config = dict(
    model='encoder-decoder audio transcriber',
    decoder_qk_norm=False,
    decoder_positions='sincos',
    decoder_prefix_bidirectional=True,
    optimizer='muon',
    adamw_lr_other_params=0.0018,
)
Rows from block 4 of the text decoder, named by matrix and row number. Rows with one number belong to one neuron. Each number is 500 + 40 x the weight over its row's rms, rounded and kept within 0 to 999. All counts start at 0. Numbers have three digits each. After the name is the row's rms in percent of the matrix's.
# fc1: MLP up (decoder.blocks.4.mlp.fc1.weight, 768x256), inputs 86-171
# fc2: MLP down (decoder.blocks.4.mlp.fc2.weight, 256x768, transposed), outputs 86-171
fc1.654 094:535470515456529479475453442508474516468485538464534510540554519466538530471523411451545481524481506540537455466469581520554451551475524481520461539474488551496584463586384489440530508498514466479505490479518485467506540489491561547462557526452493516507447557
fc1.655 110:478559501524476521563497527439485506514473459477515502441516610545549528511557487526472523452533471494514530477467429496501561535546406514489456478480441496506521456507571521477506461502509557449519526497526485511493459407487521529567448492498485450513464540
fc1.656 102:415471398527530447442450493531569529485490460535483416442515451474460552430507519465569503510541454530575550471427507451478499454524465529484437554466474456435515524510533531505484578540475436459525513559572580547556514526489505460496561520407559547468483484
fc1.657 099:494539482501544551472502464421484464523464466521478469566532510483458498504490475550447511526451438382454486503528554541515499469491525589510493493467451504494472551457492415500467481533461508480488530467486480460456466525481515536500468551462484532540488499
fc1.658 102:475501553506534436537562452541544531512517472526534446548491512452552480467472532507440520482538487550534572434588481512487358515454516552459527456583552435486512545509422545487542467483482479431475503487484529461504530509512514465503548555498537487442476549
fc1.659 094:446424506471541526444489490468482441509535486437509465498507485570519511548476463490459503530521394571511503542501474498525432457502526464601475506505469538518473609436582455517567503461503557556531494486415489501504452421557486492582478448484452496527436518
fc1.660 104:516500470545530500517504512531542520502477530490498434534442470485534511487467491532502495563523434569514409454450513441516536440517535578410427476474463517510540460499503454525532540493490465500507543512496464499492551506461443461544548527474499481494475480
fc1.661 110:468481558459553456443563542513460508403537465540438467471467465512520520509535440570405478492504517425463533526468543482537445525512485510477494477487567578493484435526540441549486474555525503554448481518469489458468539456492464509503459507468463512510528521
fc1.662 099:506463528552531550508478542515416556512499500511409456558567493468493495525489495549493459528571450439507542472536378513448541445511473491555535460490491567501519457486510439510441467502496551445443518557532470452514469538544493476531511514468578527515495545
fc1.663 101:449480498523491517526565492510524474575512475480511524470527461487546551543496459459464555486520471552477502521435560498414599516571523517463502423541476514479550474492468542565493499472427495540489500541487470572509473497473476425509444545465468490538482468
fc1.664 097:506511466532477447500526555485557508576437499494506514491411503498590531511472487478493499538499361544449482482508500404526496489567485469487450439458460480506463495499396468471497569429523441505471589528514494504491495503537537473482462525580555544564495490
fc1.665 088:506522485485510546496511471475547503490429454523416506479529489514413517513441576508528536540441536519491590491515557467449450512541568487496524493553434476496488424533499529509504571475454526533409533521498515521584422492487481557514481484470524545507425516
fc1.666 111:465498496534549481519565510411517442451490549480423479523521465567575510490444561513475509557513499495490541509444491456429510475506523528507486536459463485446499485504455544528547475494559517480436458583484538450481539524508476444511472491564462424472533483
fc1.667 101:469577535559555452492522494482483500548502479573408504551487550526512428519500543447519528535468455520510459532552536517491531472491494499595551444550531488559479474471474470481528493527510507506470511524523463565493538550468515465521562441555492447498458537
fc1.668 087:527479555563480536474472550501516563467478453451535542531510546483518480575464457449439457509519459529491518444601540473535462529580536503522486471535464489554514445523503557553526500501507535529546453409485538506458492470513451486499522515487499409494448534
fc1.669 096:522541585557550529485467496480510493437559535464493454465483459463501509409522512463487517469522443554500480504447518487491504486511584581520546444531455460454528480418465520443511536527462451518458561601498470488562462526467519436481521498502475463517496519
fc1.670 089:487477542548528473468490509517473559484443493528591539462494533421464501435521470501513538484436513474604510543515497480483436551538535520553527477501545538506531509482496449583516364482491501537469488465452520406474534535503546463463480476462540544507478474
fc1.671 102:521477548560508504543441446370501523504521464519488499525508485521554472466534485431471548483467451483515550492536515544545504495560497592510477497483585504445560540550575540464503530517516503508418504474496500464480544524470512517476495516547592495521540529
fc1.672 102:523507485482516483506578398534536534474422549462486545490516590547510479529524484490434560554476457481479526465552544518500481461500514506534437451489510549456521567442519492520472570537587511523516489532519500474490476462412520496501426501555461489531531483
fc1.673 099:489488505494539498479528523493575468481564500477473469488498562479457502446485527539524486557481454489502542487507478526577496489527589516547564470514491526507386558427577576487520496455495458501477464499487538538545484448511537502521439506555419537437547554
fc1.674 104:490490523518471425455512457562490573556484541524473511584500466482487499465461437507504487547516468495477484561538508556476502501456529526445468523490491494556483549513482452482485494486500471547507515492433527452562476453496415526497571503557531522594465461
fc1.675 094:519539501543472458470493475475474533475510447532502535485494523472446522514485548476540551558457435458469478539538471487591595464474515554495543544520496497410568498495537443510510453489541550464455446613490477476497440490533510439501483543482539472444458572
fc1.676 101:477479501463523464484471537480544524484459423606434492501572501588544516558424496499503486538451482545460475580553479482470507537543531522609492532464515513537572506505468462491595492498566481526536519527491435475516523497457526568513540485536452512589529520
fc1.677 104:479594486507500503513490461459513436529564468529481385510486461472481465474448511481489507476590540529489494500451580523485411504534512495538489502480511512479464526421573523455533508523609447493506516515492476466441521572513506490521604537486552488569448542
fc1.678 090:441481522507442474558538526473572514456483500509456461508477477523479505435539499520455512515504532477488515498447545464495447381480545467494478512545509486491507514489465596536531491529521519503473414501479512494502490492500547491536560451510460549616456481
fc1.679 096:467408470524464516529509457526485524599515457570488517511537473499540479461517539491437436459562528515489556433552542572517521535532517534437508571515505495457552471490547553553498432608515431491436543555515384504463480456514574517493478533498506474495512516
fc1.680 098:474561517545533576464576515460492513503512541538492440512477520559442466478513466481499464532489473522495559527506433544503525487518477546504495534525495494550458476433525525459487464500514495532500511463498464526589530498485534481498498440593533395527514505
fc1.681 102:559512500558494520531482529546535526512480551509539429527470454458560473491497526429512492418527459454517463505473519530473521514402502482513588485474559520478528490560564506491461492495564544531432493506512446485461560466408470498481483501522460534560515524
fc1.682 096:560461516567563528456460472516520529434499542543478530543500434521523460516575544487511547445506561507500488501390459492478489438511523514572458507518512437496480497485454512482535523579514433481485532504590458507455472519432485518497532524533457496506520500
fc1.683 098:480453492497525494457447533402469498523472492467450460542510536483507511540588523486523510543492482492519489512531514482512529449510501543463508506484462465500525575499511532447505490457555489497483618456463478479533523443485463552484415448523495456523492516
fc1.684 106:487530422472461495493427436479485593554482496512523489482546548473438474480474462482510463502466464454494532465547486529593478467486498509549514456538538488465500582518505446522456547464526498482504531487445530541547428497491503515472485563539516477464541408
fc1.685 105:462458488515569487534501471467484506499479500562471522464461509549498460491468511419488527592466587479507549557455455408485498542503508521507523473530513522480508577485511482480487525522466449439482534555448490483440476520530470549489466446498487558495468464
fc1.686 095:565462502479489602479496468489491511459489425541461512460550569442471474468497516507495532477443525528496541541503575461528485453513499551559523456516530527481479484462471422477554468607482466584487505543552517470399551526489564493496467609523450410505485499
fc1.687 096:468491509525474527490528499483588508522566524512432393494483519549517526485567456403494502527551535553507496535474549598532565575463480548541450477454551544495598486478554573488506535526505529520546514517453456486503489506508456516488419444491530538501480464
fc1.688 090:550515566503492440580480486467484510538498472513524498506437445467495553523448524478463502491546507488538559523535497574546441516506509410483521513504466504556533550544489459488448548458434475527513517522497507470501488513543471517448564578601555462546461475
fc1.689 102:528421455457535497436470566476599494579513541477458485464441481468567510492498547531508476595556494524543510501513501532441534464552466553455553556519444522490495534435513530469474498515456472520486592500538428465488512495550506540442558496441520546444461503
fc2.654 106:533497509489505480530508472468546594459469574528482520533572555517536577470533454520604462568450494466512519437547537502497463517475504454494477468452468491443533435483536492556448495438531493415513511496477582502522523487507499542533512487493546506456489536
fc2.655 099:482514561471556565521527500504505472560467528566478558567483484494467500486502546519515497477454519480424494477474520520506470461391487477488455502497549483554452492549427539523535452486441476493519471508452523467455524541533445489508533393523591534453518530
fc2.656 105:533469537431533479483460487521565467528484434533409544519414480472425548556610509490515484501483527501495538549506556502519455559524500412518474509481450463440532515483474485516495546495543547488499435427519439539480511486509572512504481447529493476556516499
fc2.657 097:538472507577462503429561495486470527504541457498545501576551499414476492395497405526517526508568560535481460538423506560503527521511516532476529428542481484441461585544513515502499464523532435456424519485481418495501569505490472512579478598528599527517499459
fc2.658 100:494503478535448500486525558502481519472542407530534496543493533543495556449462574478506509511531546540568571413503513503509519502559488555542514444492477486549503570533556488461522485473492489403446498441526525502426468502533614520496466479430498448523523554
fc2.659 101:443458438483535472472537546496523526575451443581470479570532502510475453478492498506565602501468549543457504562547485500394472457453496506465483468535493445461541548561473481473485503551520469487522543444547478430503617479516472466496522489465484462590496494
fc2.660 102:405462527465535435505547543494578517470503503477510490478487445496508465455412488502437473506460554483581573436585484512445562497484464462577473455478465487457450523522490477487523489486512508502564533533561517478440540495485484454476453483530526503501550457
fc2.661 106:454478497492510478447553543444501499483463550558499574538480447499541473528471458533513498477466501533511467490509538524453619513542535457400415502437517478538539546441479532513544473597454523551478539503516478512594478543460531471484492487456499540490535466
fc2.662 091:540528575500565493430542434456426490474550509509474526555434515533467477451451491560511522445597504501472520509464533528517502553499514502465452567535478492485493534501457563481552501474487550490436528521543571505505522462451509506450490467535490445479404496
fc2.663 110:445528546490575491509506526466463535515473479508494502451505446511445485456496480461481505528524501497468563483539516505447456519477467498513539471552504563507511489430477523558451502501472531461510519499456481512535410534457501499456453537584477450520530502
fc2.664 105:534485470519501550510475473521471432513547585449532453439517481514540508459503468492474508477514550472528475532453502462433462529559542437551480604463523483503488543477462546507494535480542564484501496457537585528439565522538505503489578524431489461569474481
fc2.665 104:539508524536516515550478469481502380452469522576519440507537528447499506477497533420506491537491506501458569461522517517569491532457535487491463541456509456418513500490556467439473495521538453530466513438489457432458576545529482437541471516402466527446506421
fc2.666 110:489474458487455559478480541541497480518465496486543503503514478468503535372446502484531485566485514508461468584434450460517452523573533497524418490496514512495543484454466449511454431506471562485584482521560511509490460527518523499479496574558432587500560539
fc2.667 100:539497540442471469472476458504546489454443537496501515527531484488468479491503522548456547515539458457486567574544472550509497465487579480462536445563402540544478539465564490523516463512532462497536521487451461549500466479414466487451506479513482539615477492
fc2.668 091:467446545493478482487481538530458553502506495482374458471476514515446439545553471514504515455509516506541491426516487384542505526522534505444485485417557497498530514499484584530541446578477569544559563516528535510545509583481424473469488478527468437418513455
fc2.669 102:442513493495491500531502501526458512494457545554581522488414510514528457517535493477394490486548482527542505502473418525445505477509499460462540461464501522482489483465505550547493485477526500510501489500574389518502455515515482499523454451559579581439515521
fc2.670 106:514600442371477487545493495478454492526549478544488491451554498520441504491476498513465480467476580473490430448526448476480527537555522526487497508538502440601410504500460485559506496541527577454448513458499443495506460532490571513448525463472583522445466502
fc2.671 101:508458481479577477492576532576524550481481342504535489484427507473531498484505482499519497459555514520494530523577574532488514496459513458399515512522442460501567478435545458504490480505520549535509540532453540557570491366467512489496463515492523495434465472
fc2.672 092:510557531531519530471481492514509493535527506540463527495489534486570440522502499498482523463538526549510506532443503495425533492450460559493527528449491507470576517519474468473557495454543497464502468465513453531564551474493395436442503485481559533559544513
fc2.673 098:498540501453576479457461453530469545539523506496540441497467466483572504484590522528510539522436463507491551541448564401452531557538473544493505469556539486420523515467507451606531484473467472472502485532507503514535521540525488556497478587432384503550506522
fc2.674 113:506499511480539497496519503549489487600496501480453527506487461447554536526500501520541534482621502482493473447487590520427544523562508524548532467403514523489502539499474515450539555501470513502488516510485528498465415471518470514545501414470538535522499428
fc2.675 089:498431538568480575499490549482557526629504522506525603563425532414562540549516534536530541428423446493485520558521535448492478548505441434525474488551455520517492559542534586549483462522475484577538464450551518467514572522504470546477595506482512469459451503
fc2.676 099:523541470474490482451520502468451507406507535537533512436497510498550461510585482525476512504523482523480478552486542482588490424464494512550516492427496509588437444410495482521542476500490471536581476529503520523520473432457503505489564479430518459516494515
fc2.677 101:542499586445521505464444446494493463515503559481562514506534483585517477521554528516464502496415573536499420507434490542538479485572605443539446466535466492498561549476552464487388440522480497490511510497526501521490450468526481567471446544476504520561510463
fc2.678 095:531516445486536561500507536447486512474443534480538486490569518555484520463582470444480527525560546464459490511487505504490484591532557541497537567416499485519498529484518484496441498495487438485511552494506468536492526483519511449492520490566401557457523516
fc2.679 099:462444503509442548476419483522559519566506517573516530529496504562597456497464571477536471502446480514496513482511531484515480467511453513479535410500497522557435501505470517476510492510531512481542549492513554531492485505502421533470448454443537513519559504
fc2.680 096:450471491456514515505436496541575424477504574517521372494516469536411574511461429475517453528478535523490465490495476450537484506513513480464511484471413505478568400506485497495532508490542437491442450532419503454539503501522490526478568535489519495497481536
fc2.681 098:553537450496505485469471491522541492516531544449505478478543448488473544525566463520475515528497507504483525518504561422483511581591510459535416515526430458569535595524539524519549510499513477469563381478418486574504522475473512496474500486454531428489471493
fc2.682 098:488556456514463480491528525518521449470521503527539517417463510503491568478467509491478498541534474515484500508523408438493569446446490493469513491527511402497531454512534510474450470575530487576466505564536522520462519519529488517467443455481511573451527467
fc2.683 092:536555503495540550470506454472579500492510575457460613513539514489472407471502476575504412491566554498483505514501456537497525532497522485475451552513543454499549433510539505492445502472504462439482479500479432463519529538498459526557486470525448490572521456
fc2.684 111:533452473499466545481538583530531533467497591549411462502423510509470507544467529508505502496488461480489523547559484512489471586484491453480531484472438470469511524507525496450503512506486474537517531460528457493451479603527464546526574451436478513434492462
fc2.685 098:574483551554472497488506586498513454469454532488536499430516528526527459561514488490546467483568532528507419522477473495514520505470451503547471550463515556486496523557527525483498477483531481453491502456533523434484463509490494522417483518464479520528493570
fc2.686 100:530525483527461479460564550533529504502448509497460553523524488538489551581484502536461473551493447529429482445543559532464581521487479451535480443452528503498558521549495498461506538453420468516477427512516509456516493456490564513498501533471534521515444372
fc2.687 099:542497538517495541417594489502493602464512519546480439531500455465535465446532501548496541476538517496562523485474438504506478492508515510458548496474487487530395491469436524396524475495493433478520531440505472467481502456514522588510563555472548499492506565
fc2.688 099:486502489564485465514511516477427450497517456550530454509523546521459511485508500496543473492540553492519483491571468541480515464512520520507534539481411494474507472481495418502535471472521547461540496469521453399522392509481562571488543510476496460527509535
fc2.689 095:527500592537505540513538486476440595520451508495569435556519502488510530432592489531504548496494472516527442500456519518485488581507510545515510512483542446521505499540491488502527463507462585478468411487451455495535518514427493595488472585484446520479443547