python train.py --encoder_arch="jasper" --model="encoder-decoder audio transcriber" --dataset="short read English sentences (LibriTTS-R)" --train_examples=26041 --gain_aug_db=6 --noise_aug=0.01 --n_mels=64 --hop_length=160 --input="mfcc" --spec_augment=true --win_length=400 --tokenizer="char" --vocab_size=32 --encoder_norm="batchnorm" --encoder_activation="gelu" --encoder_depths=[4, 7, 4] --encoder_kernel_size=5 --encoder_stem="single" --encoder_widths=[128, 160, 192] --fusion="prefix" --decoder_width=256 --decoder_layers=7 --decoder_norm="layernorm" --decoder_norm_position="pre" --decoder_activation="gelu" --decoder_mlp_ratio=3 --decoder_head_dim=64 --decoder_fused_qkv=false --decoder_bias="all" --decoder_qk_norm=false --decoder_parallel_block=false --decoder_dropout=0.1 --decoder_inner_norm=false --decoder_positions="sincos" --decoder_prefix_bidirectional=true --decoder_connector="mlp" --decoder_tie_embeddings=false --init="xavier_uniform" --residual_init="zero_last" --optimizer="muon" --muon_scale="original" --lr=0.035 --momentum=0.9 --nesterov=true --orthogonalizer="newton_schulz_5" --adamw_lr_other_params=0.0018 --adaptive_grad_clip=0.1 --cautious_weight_decay=true --steps=7100 --batch_size=128 --epochs=34.9 --lr_schedule="cosine" --final_lr_fraction=0.1 --warmup_steps=350 --weight_decay=0.03 --adamw_weight_decay_other_params=0.01
Rows from block 10 of the audio encoder, named by matrix and row number. Rows with one number belong to one channel. Each number is 50 + 15 x the weight over its row's rms, rounded and kept within 0 to 99. All counts start at 0.
# convs0: first width-5 conv (encoder.blocks.10.convs.0.weight, 160x160x5), inputs 135-143, a 5 kernel for each
# convs1: second width-5 conv (encoder.blocks.10.convs.1.weight, 160x160x5, transposed), outputs 135-143, a 5 kernel for each
convs0.18:95 72 51 65 67 73 64 60 46 51 21 50 61 50 51 26 36 40 47 60 38 42 75 55 55 55 44 28 16 00 38 44 61 61 66 41 42 42 65 55 76 66 55 46 29
convs1.18:00 56 56 59 47 00 39 38 47 52 45 54 64 39 69 59 79 61 47 33 52 35 49 35 49 27 41 39 56 68 87 67 34 53 58 53 40 32 68 52 00 37 71 56 88
convs0.19:55 64 99 34 49 51 50 37 31 43 63 43 33 13 36 66 39 44 30 35 50 60 54 47 53 56 45 30 39 53 47 25 50 70 53 26 49 72 32 72 42 52 49 40 28
convs1.19:42 61 52 74 41 41 39 48 44 50 60 53 51 50 54 52 85 64 59 42 82 36 40 74 21 61 60 38 27 67 39 62 60 44 38 45 69 61 44 52 64 67 33 45 37
convs0.20:38 48 32 44 48 49 59 57 54 59 38 55 57 46 46 76 55 52 62 39 50 60 30 38 33 50 60 52 41 52 38 50 18 73 52 51 56 33 44 47 35 58 59 41 51
convs1.20:46 20 52 70 60 41 57 34 51 19 46 63 18 34 69 47 54 62 46 25 69 56 64 69 81 25 49 45 55 46 39 54 46 60 32 39 60 50 64 41 43 41 21 22 39
convs0.21:53 46 48 52 66 51 47 53 29 46 57 54 72 53 40 42 42 51 38 45 45 57 72 66 33 31 39 48 50 50 44 48 45 44 53 73 36 44 15 09 51 24 40 52 49
convs1.21:30 30 68 36 48 32 55 64 68 72 71 51 25 30 40 28 47 34 42 34 31 50 65 77 69 37 34 59 41 41 33 61 63 39 20 49 53 40 67 62 54 52 57 51 47
convs0.22:54 29 51 35 52 80 54 49 43 41 65 51 30 48 43 46 48 41 31 71 45 56 37 45 76 54 54 52 49 59 21 16 43 31 66 45 46 99 67 67 41 52 62 64 48
convs1.22:50 51 52 56 53 56 61 40 38 54 72 60 57 55 70 69 62 53 29 45 63 76 51 46 70 57 43 44 48 67 32 50 53 47 59 54 53 52 25 56 65 58 43 49 58
convs0.23:44 59 51 57 64 40 54 44 19 40 43 44 55 64 54 55 46 54 59 64 41 31 54 37 48 53 44 68 55 49 75 39 72 62 65 52 46 43 70 52 42 48 31 45 37
convs1.23:65 61 52 37 56 46 60 43 56 69 38 43 62 56 53 48 71 50 63 69 55 70 71 18 21 55 45 13 47 64 70 44 71 59 51 50 35 17 43 69 41 41 42 59 77
convs0.24:55 34 24 59 57 54 50 34 34 45 69 64 80 79 55 21 57 71 40 46 73 70 47 48 63 49 41 59 53 57 74 45 29 60 52 20 42 56 64 74 49 42 54 62 28
convs1.24:49 50 57 68 56 39 36 36 45 50 21 34 40 28 34 46 42 58 70 43 45 70 53 61 30 35 35 34 66 74 43 46 56 71 73 57 78 55 27 35 35 25 38 19 55
convs0.25:65 40 33 47 47 25 60 48 30 53 55 61 62 62 55 54 63 67 35 61 66 48 79 54 75 59 54 52 48 42 18 99 68 33 46 48 76 46 40 36 55 49 34 55 54
convs1.25:29 52 73 75 68 28 55 63 48 63 56 60 40 62 69 63 32 35 55 60 52 63 40 69 61 55 37 54 65 49 90 66 48 64 97 47 44 54 43 48 46 59 54 62 68
convs0.26:46 41 73 85 52 62 53 33 69 71 59 48 66 23 52 49 36 37 42 62 43 20 36 33 54 52 55 57 60 48 36 55 51 66 45 66 23 33 92 53 39 27 54 61 48
convs1.26:34 43 51 35 29 26 40 57 57 72 54 58 54 39 70 69 54 56 44 48 53 69 47 50 48 64 54 32 42 47 62 46 49 44 39 50 43 60 67 77 32 50 71 43 49
convs0.27:49 69 61 50 51 53 57 51 22 23 12 43 53 30 28 58 46 52 42 40 58 53 24 36 34 38 42 44 58 71 22 56 77 39 55 41 41 35 32 42 51 53 39 73 64
convs1.27:40 57 31 41 51 54 49 42 63 70 56 18 48 47 50 72 59 44 36 19 72 42 49 51 59 43 68 44 38 23 46 54 65 66 43 75 58 71 83 52 39 49 52 56 66
convs0.28:37 71 72 39 81 39 58 23 47 35 54 34 35 46 62 48 48 48 66 41 37 55 47 37 59 48 53 46 42 29 36 33 30 28 57 61 58 33 40 60 34 66 43 59 44
convs1.28:61 68 53 72 45 54 69 55 32 63 55 78 43 50 67 50 60 76 64 57 56 49 46 38 36 43 49 51 45 46 68 50 58 21 36 58 41 32 39 78 62 78 54 44 13
convs0.29:66 46 52 75 34 50 44 12 24 56 47 60 58 60 40 57 58 41 53 82 41 44 02 27 73 52 49 33 45 53 59 55 52 37 47 58 32 56 44 33 37 37 33 38 52
convs1.29:88 74 48 38 79 46 32 52 65 62 36 35 32 41 44 42 56 35 85 55 25 32 32 50 53 50 33 48 64 80 46 45 46 72 73 50 26 59 47 36 50 52 64 66 31
convs0.30:63 54 60 72 57 68 53 29 46 53 37 16 49 18 49 59 58 58 36 29 55 43 27 39 60 41 49 54 59 47 79 74 63 43 58 52 09 48 70 23 62 44 36 64 44
convs1.30:34 30 68 47 29 45 58 47 52 59 48 50 55 07 46 55 53 31 42 33 31 58 45 61 48 53 49 59 51 29 64 65 74 84 30 46 46 54 18 59 43 47 45 71 38
convs0.31:49 62 45 35 35 57 59 35 57 35 53 52 54 63 68 46 23 54 37 66 36 45 64 60 34 53 46 31 19 09 68 42 44 20 33 58 60 49 31 27 38 42 64 42 70
convs1.31:67 35 52 90 79 37 38 38 41 47 01 38 33 28 60 62 39 32 43 61 39 65 60 51 39 61 39 27 39 62 42 42 47 56 63 59 51 26 32 52 58 66 65 66 46
convs0.32:39 78 35 22 56 43 70 73 54 69 30 46 44 36 41 51 85 45 53 41 39 28 38 52 20 70 60 58 48 41 24 35 58 52 49 20 39 73 28 12 88 49 46 60 67
convs1.32:51 71 58 68 41 52 55 44 62 74 68 69 63 56 41 55 61 77 44 54 49 60 73 59 41 53 57 63 63 65 50 66 54 71 62 79 44 50 53 46 59 45 38 60 59
convs0.33:37 67 51 32 54 61 43 35 52 53 46 35 50 70 67 49 40 35 58 54 72 38 48 59 72 87 55 55 49 45 72 53 68 86 57 55 70 41 17 45 60 74 46 23 46
convs1.33:39 31 44 46 54 34 67 48 27 45 58 64 46 60 52 60 41 49 41 62 24 62 47 57 75 45 56 46 42 78 27 28 37 51 66 52 50 40 39 41 52 63 18 42 31
convs0.34:54 76 36 33 53 44 47 58 50 61 48 56 55 33 56 50 49 54 53 33 41 29 38 44 28 27 50 55 44 58 42 45 49 40 53 50 49 39 38 39 53 42 29 54 62
convs1.34:50 47 26 32 43 55 57 35 51 80 42 44 17 19 37 68 69 43 34 43 32 34 54 59 47 54 61 24 11 10 38 57 41 47 63 47 38 45 75 35 75 69 57 44 51
convs0.35:51 47 60 57 36 48 44 53 16 36 25 47 40 40 37 44 22 35 55 63 40 42 48 37 50 54 51 58 79 76 67 60 53 47 13 57 48 86 52 26 62 52 43 51 47
convs1.35:34 61 55 52 65 71 47 40 25 53 61 48 21 56 63 56 63 53 44 63 32 59 29 43 60 49 59 25 28 46 38 43 71 46 39 43 63 82 79 54 53 55 32 40 65
convs0.36:59 48 75 53 43 64 46 43 60 23 31 30 38 60 37 37 45 56 43 24 55 76 66 61 66 56 46 43 68 44 35 23 55 56 52 25 55 38 36 48 71 62 50 65 31
convs1.36:42 21 42 25 51 17 62 49 63 41 46 44 34 42 73 35 37 51 36 45 62 72 43 25 67 59 29 38 54 34 44 45 65 70 62 69 51 61 59 58 42 37 30 55 69
convs0.37:72 49 53 81 31 30 59 32 46 75 51 46 52 55 52 76 75 49 48 43 58 50 24 26 38 55 50 48 51 39 41 32 41 69 50 52 23 29 92 17 34 73 42 50 39
convs1.37:56 55 32 46 49 59 52 56 42 51 74 73 53 37 26 55 72 36 71 99 43 19 53 57 55 44 33 49 56 38 77 63 66 68 44 77 58 71 66 64 24 54 64 42 41
convs0.38:58 65 62 62 41 54 39 43 33 51 41 59 36 54 46 47 60 27 64 68 52 57 79 68 63 57 55 49 48 62 51 58 19 49 64 54 79 41 54 54 68 42 39 45 27
convs1.38:44 45 44 44 73 33 24 41 36 49 20 59 39 47 35 44 27 65 77 50 44 55 53 31 61 44 50 47 65 63 44 51 78 37 76 52 54 25 42 20 33 33 65 55 51
convs0.39:36 32 38 27 54 35 54 41 58 65 56 58 54 70 58 57 37 52 47 25 26 66 59 54 47 55 46 62 75 94 43 49 53 32 64 39 44 64 20 21 30 50 63 46 80
convs1.39:52 52 39 56 55 47 56 67 42 24 87 66 50 37 22 40 54 50 20 36 55 63 18 55 61 82 82 56 50 28 73 51 46 62 40 18 36 49 57 35 51 43 54 85 52
convs0.40:33 30 57 48 33 42 29 14 43 60 61 45 53 72 90 54 41 54 41 47 46 45 67 60 76 65 55 59 55 40 80 66 85 49 75 18 23 30 98 34 70 55 37 47 11
convs1.40:44 45 70 64 63 47 47 38 59 68 28 10 57 47 86 50 47 58 65 64 65 55 62 31 43 44 41 36 52 61 13 60 59 54 62 33 38 44 63 65 61 39 44 49 78
convs0.41:57 31 41 74 76 70 45 39 50 55 36 54 40 42 62 47 79 52 43 48 57 45 47 34 39 40 36 42 32 17 57 58 21 37 32 67 64 65 65 67 42 61 18 37 48
convs1.41:35 54 56 65 95 54 41 52 63 51 60 77 36 09 25 36 41 50 35 45 67 31 41 46 53 52 68 31 60 54 69 49 69 54 66 34 59 60 37 54 12 43 60 51 31
convs0.42:46 34 35 24 34 30 40 37 49 54 46 75 74 61 48 33 56 53 44 42 47 41 54 48 55 08 37 66 79 75 81 63 42 67 45 60 52 59 45 38 28 37 50 60 47
convs1.42:68 55 51 77 67 45 48 41 64 61 42 44 27 51 55 35 39 48 32 45 44 50 53 41 27 53 18 35 41 22 67 56 62 52 64 45 54 22 22 44 41 39 67 36 12
convs0.43:47 52 68 38 43 72 45 36 53 35 42 45 34 45 47 52 59 45 28 55 38 63 63 39 50 66 45 58 41 44 56 55 53 37 60 67 59 44 27 73 79 36 66 62 22
convs1.43:32 38 41 50 34 50 33 56 48 76 44 62 61 43 39 75 52 39 25 00 34 23 48 47 52 64 30 65 41 45 38 50 43 60 67 32 36 71 57 53 27 36 64 49 74
convs0.44:33 47 26 21 34 47 38 51 42 55 64 60 50 21 39 37 18 47 73 48 50 58 79 40 32 18 33 47 51 66 88 86 45 53 31 51 56 53 65 71 43 27 44 64 68
convs1.44:42 51 59 61 62 68 69 60 33 35 75 56 87 58 58 62 51 63 67 53 54 78 77 46 16 57 37 45 47 11 74 73 55 56 26 41 51 53 40 36 59 50 47 40 49
convs0.45:60 40 19 50 12 60 76 65 36 59 52 45 50 41 43 56 47 54 48 40 50 59 15 44 55 44 39 31 42 39 36 29 44 58 48 66 37 34 73 51 67 54 30 52 73
convs1.45:45 38 43 44 60 28 40 46 54 41 59 31 70 79 52 58 61 50 63 39 58 37 26 08 53 37 47 55 48 32 48 27 30 47 43 62 68 58 57 42 52 60 59 48 52
convs0.46:69 52 48 56 64 54 41 41 31 41 56 46 49 52 65 63 24 14 38 53 42 24 48 45 25 51 36 40 63 84 37 47 37 33 11 76 63 34 49 25 72 77 48 49 43
convs1.46:38 56 55 60 59 59 41 44 54 56 38 62 50 40 55 57 62 58 52 34 59 52 71 79 50 65 49 40 31 38 52 38 44 60 66 69 50 56 52 56 71 37 31 43 63
convs0.47:45 57 50 63 46 65 56 61 39 62 48 63 57 42 53 45 48 56 48 37 51 29 58 62 48 43 73 59 54 49 63 53 54 53 41 67 77 55 46 56 41 29 13 50 57
convs1.47:52 72 70 66 34 28 41 55 47 58 43 65 44 40 60 53 54 35 33 31 59 71 48 52 84 42 50 65 43 53 56 62 30 61 58 40 55 67 56 28 43 38 53 57 54
convs0.48:64 84 60 26 23 58 53 48 37 50 55 57 33 45 34 33 66 55 43 63 64 60 57 73 42 61 50 58 59 61 45 39 67 61 62 33 52 56 50 56 87 64 60 32 55
convs1.48:52 49 68 72 56 29 64 23 66 80 53 42 67 55 47 57 53 51 68 33 46 50 63 44 51 37 49 48 49 56 60 89 71 76 63 58 67 66 70 49 50 31 33 56 65